config.toml
arch = "wide_resnet"
train_examples = 22605
crop_scale_min = 1
stem = "single"
Rows from block 2 of a small image embedding model, named by matrix and row number. Rows with one number belong to one channel. Each number is 128 + 32 x the weight over its row's rms, rounded and kept within 0 to 255. All counts start at 0. Numbers have three digits each.
After each channel's rows are labels from the 100 images, of 14976, where the channel reaches its highest value: "strongest on" is what is common among them; "colour at peak" is the nearest of a few named colours to the mean colour under the peak. Only what is clearly more common there than usual is listed. The data: stained colorectal tissue patches (NCT-CRC-HE-100K).
# convs0: first 3x3 conv (model.blocks.2.convs.0.weight, 128x128x3x3, each kernel summed), inputs 0-127
# convs1: second 3x3 conv (model.blocks.2.convs.1.weight, 128x128x3x3, transposed, each kernel summed), outputs 0-127

convs0.93:128103182157161132145132116115122177037092141139109083184130102126135129113139123104175110114139042119044132149143157110134111144128123139145136145045086121140098107113192174151126154142098127110166135118123114085145189100136100129093189135122118139143079130089131168055121123153120154103108110134192143124139172163088094164053139132143155191133139116154137142196123100195146127176154
convs1.93:125122100155169082130075221101165077149131175073145126117143116132130077137112158204123117128124108130116067110183061101107132132135073112150121099066145111123083151086108132132161193128131086143073073134122148128123128165085140128113175096131081153150144172086162096150134115097099139168112140109124089095173158107121092152136176122132138039165093108122105084077123156085120153094123
strongest on: tissue: lymphocytes
colour at peak: brown; grey

convs0.101:120143121080087128185233106131102128053102129122128065129113079099076114159111171114105146096082093170114121152115099105112138134130195174104169136117106116114168171106187121121146145104124131156103155194132195120132126125113152193108124091125093102044124108107140090070151138116085156105129088155148075122110160133153165130127135123125161137125170119130062098166128139081086096141077
convs1.101:186117119099093115162094133116165131154121112140154140138076129163104089065135136083204041158110131095110119066126217106121125119099155130111105133052140126118076097130117110109150123148140117124126108174150082170162131110145121076099119185163136126160145151107115095148119101167160064176189161113088124112113169132113082110087111135093118061115055088103164140103173111164150110145118
strongest on: tissue: lymphocytes
colour at peak: grey

convs0.119:188148103124123080117211122102163143122133140128115120131157131126046133122132082132154135119108085198155169103115122134184128128092173082161191067037116097101148120088189047158127097162155099139109122145151142136102132122121114131111157177124143110137063077125130151180111106130147113159135149130107064142125135117123162125103133123166139154171159137100108149112095099110183173218140
convs1.119:135119169144103144117115126139081116145164113154121157126140104151176147135135140147101122099163107160074109092088097110104135110094124083155123128157146120148118168113100093127148120139127141127092051106098042170104172225141072140150173074154085080109162179068157072155096125158117165117177105118088231122130141124120090162106109106088124104149094147097120129170163121174089144099074
strongest on: tissue: smooth muscle
colour at peak: grey

convs0.108:130144144140132180127100117150134155143098121162166090157130079125135223145116164091113123192115125115076079169125067129178159101154159145148141124152180098097110118153139063165140176085178104124116086170116146160181171128133125141118148139141105120161123094071128138062126127108097120158127134161162090105124171132134136100072080248162129132140122100118139138093080135176143082102083
convs1.108:156100148148121097130111195126144165146132081038095231130110067143149100124220132118121109086082129120136128102205166066144177124119116100079130112110095168121111129117096141087164162085136193089133128147070136129090138135140128137178104160058128128105117126144135184134140112116114054100112142115167115112106128128140147148088138089147109072143149165157133110126111121071084126127139
strongest on: tissue: lymphocytes
colour at peak: brown

convs0.52:120153178147143149138198139154127225103138134119144174151197102147110134114093100113183110138145046124116122139166130112125163119137139196150102134087124115073076118148150118140130135120034081186155072144117173144179142146102126145116167130094119126126125090175160196084099148128100142177092123105171101135114141120157212100132145110161131126080167121095131149189133119158110119155135
convs1.52:114107140147103182197079222142132077111204116101123081084136133126134061119122149027169067144125135175079081091195131087101146153120120120062122096108128161124161126136125169104148168081160128086172083122097146158131116176142113099114174118120159155167106150127129131138124070152098126173156128112094113157122174108163107166122164146130129110145103118118106154120095110143161161107102
strongest on: tissue: lymphocytes
colour at peak: brown

convs0.106:125082158094139150116147130091135167119179071133154067132141097109080076152098146107108148055116134158097066122142012104186140165081118144117132132146134147089140136123131097081121135115127122124082119172131167156123148142104124140136099107071072170060129137132090129118193086141115158104206106146117081155139141188126125126124109185181155143128136116103103154139152107101098056140159
convs1.106:130152106092059138136086146116150120128156156169140201130113097156110136137167119103164098136109062080166213065127255134125129146146123137129127120135105166163083163138106179089133160125132122093138092142136074121147154104193132123128113136126129137108158181120130070123074142098136101169131140077118136167142189125098106101134136050127144102107146132145134100153146169121131137151130
strongest on: tissue: lymphocytes
colour at peak: grey; brown

convs0.6:121092109101131113180102199094132114123182176154084070150072131153091129143093071116086156162138101077122108086128118140119146119124154148135114137097088104137187107143162101100130136141093075123091076122067051169158154149151132187114155190146116071087153155064164142112070122130135137172152114150108164184124148166137131064091095125125119107127134096111088154076085163138120133172144
convs1.6:113131099146106107101192124119124083149074081139112135232119149099115124064166110158191127109168138105145150131146133159112118130177134150114125223116140133093111134102137123127157143128146155178117126224147171119106131122108147098133141093103156142179092104158085159106149135147203140108112097112045103106101090082157100142135138109144133139120165146202189128165112073155170138126101
strongest on: tissue: normal colon mucosa
colour at peak: grey

convs0.112:104108159170148154168139163128126117125186040113087123093150104093073151125124075128136119180076133100145106112128068186118136114114098104136124125101138129155125125134089078166114104169091115029114104155091126136019136098182125168103140124080128086109127141135151130080147127118120134141150126134127095144162131139140121096075140109171057121125118129077082103122124177143098099058063
convs1.112:061131179076113097129155018094105134148034097141145170134134106097112147106115146145139162134160097124074168136090154135115109123143139144089068180098126135094115140120115129127097166135150152126075128135167018108155099101059120109203124128073140103116088101138122126156139144160135158125117086115122164121105085132132087138166165116146146164095183147152131134127123148116142133120209
strongest on: tissue: lymphocytes
colour at peak: grey

convs0.40:144163087081145136138133159103138106189123094149089143127113117103090140127150107186115183105181135068048146076114144183143105047117154132117135109101102143147142104138134105135127140079106145171128031140139111148128166085110157145143149140125126149119136130060174124094132121076075138145152158119115083117148145075186130101168090116124044168077125126118120217106097145125129089152140
convs1.40:149083165114163187127096085150125119183113152137130143124172161138086135103145177174148140129135128142152162155136133117151148188106133110099092148133152171060107141095142128056154105151132131100082139184143143132188051164161105110159142153114106103097138164173149191131143141176151092159104080149154121120151160203141108164139118108090194116119213138171144141149147184125194128082148
strongest on: tissue: lymphocytes
colour at peak: grey

convs0.70:120128112182183143077130131114175121151091109098085136101154204125179132113133127133129130127162114088109179118190122163133119123060065150118130137153154137119119170137117086228132133095118109045110126113115144105096079132208122098098210161091128145211144148164120164122141092127104116120106096175112159135153113142092097077094114137112131139127129154097127217105128143153122148154116
convs1.70:107113191098166119199048101121143156160123196074133168168115125167065090163135134153113153128083126125129134121143152131169103123126056072145194124119147123140089073120138130130122111163157121139161090144126117093150117094128125140146140097143128164165080139119162104140146116127145181129128177082157120102091089087100185109154182119126108104111255144093122098128173124124099111134176
strongest on: tissue: lymphocytes
colour at peak: brown

convs0.122:151081170125106198156075137094145128065143144124099196115131145111128128124089120211184172093100132117086132128128041152101127055138115160121122127100117134149135155147144072109124132152116133116153144066095133135105122133124141089077172159125033101080104131141110099142116117192135115129088179135121136160145116122109057143136117100136100156121083183147217090081118141139129125108156
convs1.122:073143141152120023118139155090109154168062074130166140106122161123111126163065150111101082162144120052111103211150117125159119049123127136120134172140154093170118125110153135115123180078143132136142103146166156098065128100137124098121101156136135116055116096155131058135164114116098172158102146079132099133106154103149181131110170126172113118124156126107142137042163104162136102137138
strongest on: tissue: lymphocytes
colour at peak: grey

convs0.25:141138154104129124130120105163135128184099097148130074169144139122138121124139210127135149173157168146068149181125211141097121085146161109139174110140117106137171149143153058130101143156110128130098127114109087110127103119114114129120106123162102057084128117129103153095130109107092130096161109175123115126144119159254174157116207110109154161121132105133222169113087070138119107156078
convs1.25:121130186120109163194129134129165096117210117095069130148086081126081124093101058129155171142143107054136079089146136082091123119075127093074099139132139123157131150124127197104118090106141119103102200163057128154105097078088147143072096135116132109107183103097150170107095118090169103136105191117167100142124118119130155124086098144090117138091150122061146150175131149143105130136117
strongest on: tissue: smooth muscle
colour at peak: red

convs0.117:159131161125106143097157095125108080156154145128114164120090157135134133118125172108117129090121088119206140094134156197139147114127156137183120232121158140117140122136072100139138111152109116138114149114140124115106111094095126104193148165176130161075163084110126220109105135150152127099084033102151135126097095085087159142097159108169110188118124060103067157124097101080134089140172
convs1.117:112095192177157159107115169056122148142134102074135085171141160149132155122096126071145128164196134136120133096145114034106095178094142140143086113142218127177160091157094139126108111060130108143040071115061174150143131158142152112100175140112135112107100152120143082136131112132108128099145170135080137114119168115104088137123159099173147094142092114094139128099113123128142137064096
strongest on: tissue: smooth muscle
colour at peak: pink

convs0.86:166145059176102133141158114068149143141122101127135082129182114102119163137129155162138145152133099150138105129111159128136218112130147079145149086090135118077131116127209046140125110148133049111140132149136175114134132103093080114104172121123112136119128097116141188188131117125143126113111123134102063139088108150125193164097126098114109144121137141156144123145101121206168113205233
convs1.86:128088144081112185132052177088150138142180176135113149128114158127129135100110128121121107103126115099070111062128061064131080152107136053109132141048111151155056132114099126129190119119128140105074069132075084151131100109123155155123101129136086104137118135083166134094116113178125099125147124112139161073153124126108131148087135190118141049114088107108042120130119148145139164119097
strongest on: tissue: lymphocytes
colour at peak: brown

convs0.17:174119087117124117140155085119231110153109153113090190125113175134130076116085052127115152099164146128152171098103164130121069114123119086131151133123129126127122174120156131086122196142115180151176113116121119108163189124119107123076171161157162129122105101056143193140142069128136060168153173078121175093070124086124167060155147139129140124115118124110137138079136072121136123136122
convs1.17:099169123127131177073154049089091117104159090135130128107152154157126150134085196118080114114186141160108105144112075128061121145192102133142158117142129171117164131176134133129056158112133139158091123106136075126139166122144147121098142073146151105111119148145160138104091075154148214098185067178071137154121128103152105127107109090138136123155157109098140149150113134128115213076061
strongest on: tissue: smooth muscle
colour at peak: grey; brown

convs0.88:093120144140133158172147117154110097108106146110101088147140126165063173115089134149034108154091143155129150116094150118129150135111147140085153128132134127093104103105161098117183080063189180051113153129113162076135140147126143217102066135115109066193121114177097078142093114114123135210119106113114095193156121166130134117120121104164113127117131105172080092096085135142097116098098
convs1.88:123124118128070095171115136131154107197158123114072166106115116085142059128086118117130122060158046086118141116162134110127185130102075144191168121081103075143098128163149136158129173177078111085145092116165085203143127135120139094193163155125115107056146144140138187135097161107130093171201127071174149126100078130122159129118144093167122111143114104145157138133136119130156145130117
strongest on: tissue: lymphocytes
colour at peak: grey

convs0.71:166138144110092135113101113135081129122120043176120112212108125149097110168128059143108125110093161103060176086134047130106102107149145094107151116145147147130077138093137138079161072162107106163102154093117131122122099099223105144158153131106083055079115115098124111138128145091097121030084087143141169061111163130158079102128107140135129132099115118130120123090122128127110139130107
convs1.71:105076117112185136171141153117135070151127149150128079050126119096153147122126139102137113118165077137121106062145090116129145149122154180116077097114076113098128082123095116074132143066194156115144142205121153075165132151149098118130123144120145209151112144122119117125147086091121157157102117137085035117182114096228135146117114127091105086135142115162118125118104108117143120094056
strongest on: tissue: smooth muscle
colour at peak: pink

convs0.49:105107127097072138130148068128138114085098200115133075153095112128086090090089088133114145179068128102118152148157154075070108158142079142099152154080116126125205106054091133104116146156130182148173121122135117155083163088173171093108131168137108148117101057126127142124059100133132142107109131094143169148155124148138063133103109151126139119079116127153164096095099040100122150127172
convs1.49:097152107185112084100128172118148091179099162125163119124135148084093139080146124150107147138112174112106125119161052147132131082102138135153130142127085083162129102132210102132086144094090114129172106159115110094147113082127118137127131136160197112162098161208148181165134175076133123139153121082067135196110085080149193160137183088128074131141095115110137171099113183134120092111088
strongest on: tissue: lymphocytes
colour at peak: brown

convs0.2:161185150101148128100158122044158156142107125117128127142179119114118112103126120146104117103121127082155061093076076199135132133151097059107109070098092160129096087104180116139111100097124139098162117104115089120097154084142113139099211109105136142109158044121097137152190148150167085114162131144125157126118112095198074140088067167143100079162133147099119132131121065150119123127081
convs1.2:103083090122138121151129145083147111116161131138135255065095057193131126105102182130141096105224097134077173163123153107117115128163105097124126108110121140137134137139118142110167213153106100147150083169149097104123143142121150121121105071171114120080152151069157103113083184089101148124130125092138115077104131132101135128120183114099184093122109096132136088130151169129091140158145
strongest on: tissue: lymphocytes
colour at peak: pink

convs0.33:150164152119145113098112101139063116130158164115121166085130126131163182213165107093151098123118126091118093118117095107105150121104131124086112140208160104112157107118142219181103059142165066095130123123144169148144113085130142130077059133067176132137111126107165135149135111130121117067221100123151109064116138146070138074124131126142129160188127124062121134108128145149120134107090
convs1.33:137076109099111129107125140079130141093114098118102118129115085119109176134071080149165124146136141173142135108111125114116127137127152151175152046132125124137124107156110078127108133053107115132103051159115132122130156119108127106109152135102104131151116108109117087107059109116084157128145130119095092121034049096116128129104145174222117000117084116148075104148108120110058126142130
strongest on: tissue: smooth muscle
colour at peak: white

convs0.53:077151144130124202089103145133090098169151085097110104130090138135143106093056183104130127094160128083074122128104078148147085100127166114150086076162117117087064083166112061087160121130133145135142078161122126184155107108119114194092154113063154079109131107127148100127108088113111119064077094146139094146144127161133070084149117167121142090074153136122110103146173084119184128130156
convs1.53:158090094254154092164130115132148111128002132117082134117087136155144144137106128134104146110075151148183107142144139129124131101145122148082115176124117069126116158103179123167129128091139159162155128122162113100095190105170162122136128128158080168088097098144094107160093192120089152199149098116132139131133213117103128147131162127143145151146174104107153128136151105122159111139066
strongest on: tissue: lymphocytes
colour at peak: grey

convs0.54:096092134130090108153088142164133117164146114150092104140134028111099125117125119178107120085081127152105057102101127110078142071126121108097156140068141109137199102153152060105159097105129150087029112170127090146121150138117136137158163134144124094062096113130144120149114118090000137103092145104086106132139100113139135105120116125143171105163157088174121136100112129092099118102146
convs1.54:189147126123077062137153079157089106150124095169085142155100147103172082059090113126146111102231199128136117140149095099145093152154165127164059142125143142139109187135129145149159128093156191125148155117168101121131074101115118148119087126082101170183085154129137135108115092063193143195123135102125135124133171179082093095113117139128156162123087128125165168135134135120164117140137
strongest on: tissue: lymphocytes
colour at peak: brown

convs0.19:075105102123055088134066126102119114137078118159104043115107131162157132112103097062158119157166195098091107129137108133061142112132167151137105132053070120132113049163066143107129114116134126090083134175067084128136085128103148183132101150152130114121114117117145104137088163136080115117164189125109047107160141110182113133102118107140066138095092156160107118133142122151139123125107
convs1.19:068099107133145119090232067152099126122070145106116144112113169128103095151061110132162123135102184155132138122163137179082126118108126142125126130194081100115151143128135131152081129178097114140116193101077144098108103128105038111112136102145160054064133109197064146150122111100089141119087101144195123113124124136114109051168134123124154140112175103151137157117131151123116143147146
strongest on: tissue: lymphocytes
colour at peak: brown; grey

convs0.28:106118106116067148117068110125118096146124138138081162124051136138181119105098049106212134114105118121126131162168105166106128131176088117087118137120116155132132112091112158075123188139100107103114161125104109117058118120189104108112076144075125162133136037112117127135076128159140132190128167112122221128143146157136118111121145083095100117159147101154042130164155099118109098160112
convs1.28:113099138171172132048130117088092126160146110143152151150186157051089169201089132153113131102129122143078122056080061160151180148159183124122157137118126126185131105096128168160128125076107144103151048113072157135130115155103116151133101083112083113149122178113131115116117124123052181092101127155093179111117141104075145142134165142144095105112111117129125090140083133182121158129082
strongest on: tissue: smooth muscle
colour at peak: pink