Rows from block 6, named by matrix and row number. Rows with one number belong to one channel. Each number is 128 + 24 x the weight over its row's rms, rounded and kept within 0 to 255. All counts start at 0. Numbers have three digits each. After the name is the row's rms in percent of the matrix's.
# convs0: first 3x3 conv, stride 2 (model.blocks.6.convs.0.weight, 288x192x3x3), inputs 32-47, a 3x3 kernel for each
# convs1: second 3x3 conv (model.blocks.6.convs.1.weight, 288x288x3x3, transposed), outputs 32-47, a 3x3 kernel for each
convs0.262 107:128128128155179128128128079128128128128128148128128128086128087117152197091128101103111128100128128144140115128128128097128113128128128081171088128128128128097128128128128154128112128149095160128128053091155128128128159120111128128128176141128128155164151172086153195199136118126144128093128128117128128128167128128132128128158130148128170128146128116128090128178128073128115053128128157123128128128120128088124128085128108128134100
convs1.262 110:128071154128147128165155128128128128128126111107128128128128128146128117128156101126128137140123128128128125128152171118173166115175154128182141128128096145128128128178128128194102128055128151128167127180128128128128128128128108128065114128128130128128128138121128128126074105098128074089128116093081128084105128062128130096128128128128128056128118083130124128165128149128168128109128119162128116128108128128091076128142128128128170
convs0.263 101:128117128128176128115128103132128157128128128128124128120128127139194128166201130148116131128136128099138132178172166128128128122128156136155128128155128128198128128128072083128108068138122085112124128110134128125128116117096095118112131128128128128132128128128128128128128128140128194128121123083128184182128128128103092128181200178128128192128177134128128128128128128128149128128060128110128120140128128149128124084059128128153128
convs1.263 101:133128128128128128071128124128107212167128128128128144128128128128133128128128124128165082128128128140128128128128128128128107128128128131128128128144137094128128123097128136128128127108128128128128128128128128193184128097128128118102128128173128096128194143128128128128128128122128092128140147128128110119128128085150200151128149128128176145128128112124127128146128057096066128135129076157124084198144121128101104149139128158100128
convs0.264 097:128146139128096128128144128128128128114129128118128128128128128068228157128128170128128128128128210128158136128122111128090153147128128128125128119105128092128080128118128137112130128128128128138121128128091133124128109128128128128116128128105143145114128128128128128135149142128128128060128078099128099128128133128128127113128099120128128162192144128125061115128105134128128128128154128128108128128128111169151128128118128128128128
convs1.264 076:128128124128101128143128128055130128103109128099128102225133158098128168166130159128080128128128128128128128128099128089092128073050128128128126128128128093128154106128128128128128188190128128128182111177175128128152128082128139128124128123128128137128068128134128128128128128128128100129128128131128128081128128166128132122128128128147128112153128128128128128095128162128128137128129179128160128102128130128128128136128112137128128
convs0.265 096:128143099150128128128115128128079128128091128118153128128146128183094107131132128128128128128128128128128128128165145128143163128133135128113128155128093085117128104128128120045135102124128081133128126169128163204164099128128109134128128133128149128128128128159186128128162128091128093122128116128137145131153118128168163128129128146128128128174128161172157128134128159128101128122095098128128128128124089119128128111128123127128182
convs1.265 094:084130128128128128128128128086089132073128128105068128128120097128128125128091118128154128090126128128128128128058128080073128128094122076128128124128128128113128098128128084128128082081159163180096128128080128105128128128128128088128128098129128180078128167110159128128043128128091170140139128179128128128148128094152128128106106128128160128125103128191227128152128128128128077154147128128040128128052128096128145128175151128111139
convs0.266 102:128071128132128128127087128118128125128128128128128128136124138073165128067128128100128096128091103128113116128128128128124121128129128136140091128128128180128072128128146184128128195128128128128128179128128146116128128156134150149152128128089128147142128128128128128213115144146109117128144128172142148128128128111138128128128128128128128170128140226128128128128128128213166135061128169128163128128128181136118128128138179144165128
convs1.266 090:128163128156188225200111214128138128128128128128128054128128143107181128106136128104119115117211128070128128128130053123128128128162128105128128073128100151128128128113098128148110095128128125128118132128128128128128128150125144109128169128128128128134128128155099128142128104128093132128128128128128150144156132128156128127128106128128128128142128128128128128126128086096113128128141128128128121082128087128128128128092128128114158
convs0.267 103:116128128081181128072128128128142080128151171128128128186121096128095161088128129093215149131198123128128128128128128128128201128181165128128101150128124128074137128128128128148128083128106085100150128135141077141128167124080132128128128086101128128128163122122128125113111128137128128128093141128128128163163117128128128128151102157128138164128082100089128144071128128089128103128188114143155120096192103128128128108128128128109150
convs1.267 105:128128128128128128094120128128144179128109128128128128128128128128167128092166198128111128128162113083111151128129128128128128095128128153128136128124134099158128120106128128127128128128159111128128111128128139191128167151128128106128104152147102153128158125128152146117115099128128111090128102128128128128128128173114128116087177128128141128128128128128123128146128128128123128128135104132132128128177115128071128128128128128175164
convs0.268 102:098128128095128164104083172111101162128108128128107123097134128128077128128128196128107137128105128128128146128128100128184128128192128137128143128108142069128129128109128128128128155128128128128128128176171128128128128128128128128213109128167128128128130091128128128128179128128128128128128128128128128128128128135148137128100095128128128132178128152180128128128128135159180172128128119075119128068184164115116172128174159131128125
convs1.268 110:103128100128103128129093050176128128132128128122117128128124174117109128100131187128141128128092120128128128150150141128128146157159128166089174177067128128120128128145123091062101128147117128128166094125126096117128168126128117162128164202072128128128128128159146125128128128144128128128128128128108128101128122101128082121128170128099139128128119102128128128050135084117148101128080086079125139147138094191151178167128098108128083
convs0.269 096:143128131128128128115128167128104128128132121128128128093128128180128128128095141116128128128128109111128128128128109128081058128128128092128128128155111128128128128128072170128128128128119097095128132128205128089153128110128128128088129128128128121128128049128128128128129128128128128160140128106128112116097074128128141128122132128181138128108123128128128128128128126128128128128113106128128128096128093158155188128093162128137160
convs1.269 108:108128112128094059052128108222196112196128166128140144128107128124128101100068128128134128128084128128128146174132096079144128113085116122128051095095079092150128128117043136096128175128128128128112094155103084128128128120128128128118133137128116128167128128120128128094188128101128128128128128181102128128094128083122121128128090142105117128094128128128128096140128107207191160128128128128128128144128159112128176129139128128155128
convs0.270 097:097128148141098122182128128128128128127128128127094124128125110133135128110089102171219128111157128155128141128161133128145133090156132108119114128120128128170157162128128128128128128062084128128183128083112128143205175123128148128142128128128138128128088145128128103128128065128128134136111128116180128151128128148120115128128128128129128169096128128128128161128134107128100137128085119107128133124110128128128166060068153128110128
convs1.270 100:095128128097128128112128109109128128114172162128128156137128128128128128128128178128128128098093095110144078148128128128128128128128124128083105204128128144128128128160157171128128128044131128128128128128147166128128128128151096128168089128128122102128074098099128079138089128078128093093128172127128175104156128128148128151128128167131128128115128128128128103128128128126135128128119117128108128128128128128128128128128109129128075
convs0.271 104:104109119128128128091134128128088128128101096141138128128128128074128105128128126119085128083103128128128128128165181128128151181142121125128128152128087128129128128128128128128128128113096128112164158122128104074097128146128128128084128128098080128128181180191147170143089078105101126128130116093128135128128128128128110099071128128128128108122168160128128128146157170128179173128128128118128128154135139131128128128128128128128128
convs1.271 118:121120093095128128094113128128150128154149211128186146166158160118093128142128185115124128069098128128128128143121132128145128128128128144118098128128103137146077128128113128131128180128128128128128090128128092128128149128128148128109140140110135160181128094091108057093058128119155128120157178216128105062158128130083128035071104078128108158089068099128128104128113062158139128115090108153128194166128178139052132128128149116121132
convs0.272 097:166128160128111106148128128128128128079128128128128128128117117128093156211128091128128119178159170128167128137128128128099128128128162128128128128106166128106128113128075186128128128192128112128128128128111128131128151128118178128126152128115110128128057128128083144128128128116117128128128128128128128100122128091128128129133128116128128158106200150128128125123141128153128117142128114128101086128128169090089104136123119128128128
convs1.272 106:128152128128128128128128128111128143131085145114165128139150110128090128128142101128128128128128128129067097088130128128078145128186130128128077128128099119128085141091094154128131128136119094111094098128128134128128128140140128126049128128128131147161157130128148128149128128128128128128125128128073128133128112128138158159106128120096116149132135128143169093128130096194131128128106128135086162157128173131128105101165166128128123
convs0.273 104:128128128128128128128128155091128145151129128128150083038067181093100134128131166128128128097128128099128140110150095146128169114096128075088128071085128128128112137082128180128091128128162092074112128128113128128128128145129128116096128128128066128128128128128128128128087128133128167119121168128128128146128128128128128125158150113156168128128084128110128145075057128084128128135128128128112106128128118128128128128101128139119128
convs1.273 104:128194152141205128141128165128128128128124118128120128128107123071128128128156149128167173126160162132084128142128099128112105183111128128174093128128128089090128128170128128149128128128095157128134128151104124128128103128128097128128078134097128154185064122099094107125128128149128129128128128128128128128128128083128128128128128128128081128124128099128128156128128128142128117128128153076119128057120088128117128084128128128146128
convs0.274 098:150094099110091130139116128154128128149128128118128128112128109161103128118085131128128128128144121128128080130118097128128142101144139128128128120128128128115154128128128082086114128128128150128128079102128116081128128128128137124128128088128128174142128128128137081128128128117128125128128140128128117132128136119132110111119128127128128112128146158128091128128128145128128128128087128128128128140044128128137128128128146128128188
convs1.274 096:131175146128128128128202128128128128128129128128090161130112153128128181140128128133128100113186128128128128128110125128084128120062121128128128099128128128134128108142157208122128128158096128077099097111110111194128128128116128128128142128128128128128076128109128056094148161155186128170128149128106128129131128128128087120128128128128108170128128128143113148127138128161165173139096128128109151128128128128128107128202128128128213
convs0.275 103:128128128128128128128152128128128114128144158164128102186128165128120128120128153142128128128128128145128128128128128128128129114128104141128120115128128128128128116128128104114086128128128209140159128154128128107120128128128149128113128128150128196138128212128128110140128081128161079128128128139107128128144128165128128128128074067128078128059128132132095128122121128123149169106128128128090119128128152096128109128173128128128128
convs1.275 106:098121112112128098128143128128128078128138128128130128107128128128128128128126128128105128171140128057129128173128095128128130128128128140128112128163128128128097128128150152107128128133189128134112129135128133118107089128117128128128117148117128147128128103115128101075071128128156128100151194183164128128119109128128143072128120128097076089128128128126156128053126128128135107177144128138128128128128128172119128128127096103120080
convs0.276 099:095133117132128139118166128134179157133135152158121125128139128137125104128138128128109110095128128090077128128085128128128128128128128051116128128128128128128128123128128128208192167171128128116077128115078052025128139148128173128128112124128153128128125128128128128153128124128073128100092128096072128128128128141080128153128157117091167128115120083114144128186140128117128110161079128149128128179128188128128114092075137128088128
convs1.276 100:113053128128093135128118138128128128128128133174128153128101128155137119085063074128128185128108132128122109128165128086128132128137128128128080128188128128128177128128128134128145128131128128128170128128128159128128171128128128131128128161128146155128128147108157143128177147140140131148119160108169135128128128128128156128115128128126082128128128128077128107092128083101079099135128128143145113182163117121118110128134128128128128
convs0.277 105:124121090128087128166128124140128128134128157128128128128128128128128117142168128114128128128128119101125128128128127101183160128128138128128128129141107170177181128128128160128120128097128145128107155138145164128082115141128094147129129173128128078126097128156128128128128104119128128128120149107086128128129113137128112128162128072128166134101060084128096107171128128128128204128098128128128135128160194128128128128128128128084128
convs1.277 088:100171128128142128160152128157143128128128128128128128128128128139168114128144137128143128129109109121128128128165128125167128128113135195087128128083190128128129117128107128128128128128137149128128143128128107101128095137147128128186113176128128128175109128128128128116043128128128128107153174161128073128181128128126044128128084128147139155138128177066100128086128091128128128123128128128128128103128128128181106128167128107128080
convs0.278 099:128128128077124128132087190117128128091128133128128119128128128124077128128128128128088128128128128128128128141128151128128128128124128128127128128122128128128128147128128128128200109112122186128108128127107128128128128153128128128128128128128135128128069128128099096128076101128170114128147161147157128128149128134128088166117147165128128128128128128128111128128128128101085128128128128128177128128091128128092128128128128128128175
convs1.278 099:128128128128128168161164128128128138128105128115124111128201168128128144128111128151128128201128128128124128209128128173092063128081064161128128128128128128128128185128156136100177128128137128105128128128128128128122112142128128128128128128163080128131113128167128128186140128128128091111128128128174167128102094128128128128156094128166128128121079128108128119118128103128128128111138171128144136128161178128134092148128128130111113
convs0.279 105:095102128128128128145128128094103136128128077098066130099182128106128137128128073128108096123102128128106112128107128112085167128128128128128128128128128128128151128126128168203128159124128128128128128125098128135140128083147128128163164128135128152128128128128128091128128142128140128128163128165128128096128118128128140146128107128149109108126182128088128157123128156198151148095112128085128128103128128095122128128126146128128128
convs1.279 110:105128128155149128173164128128120112128181128128189128153144128128128128128149128154128158116128170128128128128195153153080051128151098128121128061100078128097128128146128142138128124128128128128128128189106125077081156150151107128176093150091128128129128128137128139128075128167102124192137128137191175158101128136075128128128159128116128112128128092128128128128128096123128128128128145128128135104128084128128128174116128128128128
convs0.280 110:098128118128128094128128128140128128164100128120114128117128128128157128128128096128128139147128128062128128150128128113128128156150116062128128182133128128088128085148128128128115128173128128150128121151160128121151133128110203124128128101128130113077128121122135128150128128179128122128071128128128128121157138157142132128128128128121122128118128113201128086139128103128128168146128158158128160128107133128075128128107128128160128
convs1.280 090:128135128145128128128128154188128119203145163167112128128128128128128158128128128128128128127173128169110120153118128146107131132128128128128181181128176128185208128110128123128128132149128092128128128127128098128128128128173166170128128172124112145128106079101098132128128128128128128128128128128128133159128128128118128128128128128214128102162105128095122064086128128115128102128168128161179194128128128147128128128158088081128146
convs0.281 104:096066051143079128128128156128090173093128128143120128128111136128110128128128165128138128128128128128098151104128128121122128128128180128124128128086164128168220136128128172128128101128057094054071140105133133129149128128128128128179053128119113128155128158158128128101128128150085128128089110077122128128097128128128138134128128128128128128119128128143176121122128128118149130128128148128128128128128154127085128135114128128128133
convs1.281 098:094105177128076132119128099128072128128064129128128128132128118128145128132142128128128128117128128166128102122128104117140065100160138093140169128128128128121128100128128171128125128102092121128140128128135128128121165128128128073128128099064131128130128078098139127137118088114085096161128128128128128180128128128128088126156117128128111128128128128128125128128128128128158139128128138128143098122128059155128128099128128128128110
convs0.282 102:091128128137120128128084100125128142128128089128128128123112132114145128128128086128117158128170152248128128144128128149196161173128128128079128128128218128128139128096102153100109128066091128108128064128045099128128088086128079107154128128138140103095161133128128158114128128128128128106116105111073128128128174128128199157128144152157161128128107093128097128138124115128131129164128128107128220156128128128128128117109063128139097
convs1.282 105:109098142166128134186154128128103128128121124178122128180128215205128117135128183128080128143101192171094111211103128183092087135128128128160128128128135128100128128155128128128128128128126145128128109128128169094105126108128128128150090128097138123128086125128135159128128103128104128128150136128128159128174103100131090128161128128128174128144088068128128128128097104128106095170128143128154137128128076154137128138128134128149128
convs0.283 100:152128095128104128128128128128128128128108128126104170128103107091128155128135162078128128128128132103128128134166128128166167093128129128128108132128164140133159128187128128160141128137128147128128128089150092128155107120118128128128128128115128132108128128071128128105130128128160128128146152125118124128095089123128128128128155106073142209128128128128089147132132173069119164128128128099124128073105139128128128128145134127128128
convs1.283 105:073109128128128128128180147080128104074128128128128128089128128128128115135128128150128128058128193121128128128168128136150153128116121132161115128114128193128171128094101167152128128118128128128128128128165128128180130112147128128181065128128128156138128128097166128128088164128195151108128101102128120128128200128128128128128128128133144128128146116119171128180171128106086096128128115128128110142078110131128128130115121101128128
convs0.284 097:101171128117128128128128152128116128119128128107095128119128128128128128128128134128128128128149128128128128128128128168128128143128127211116126128187190113092128128148203128128128128224128201128145185128057128128128120128200128151136128119128128152128128128149120128128128136145128128112128165075077123128128157128124119128128128128128128155128093103128128098107128117071119070135128139138166135152139107106128114095128128144140128
convs1.284 102:128072128128128087128128114128128128128128120128101128128128135143128087105128108108128087110128128089067128209128128140128176131128128128128128139090128128088130142123128166167101132092128128128128128128128087099074128137137160128128120135130128128151128128106178085146128128145128128111128128128128128116171128128184126140132128128128109073128118128102103121119128148128128106128128128128128167129128128101128128169151128128142123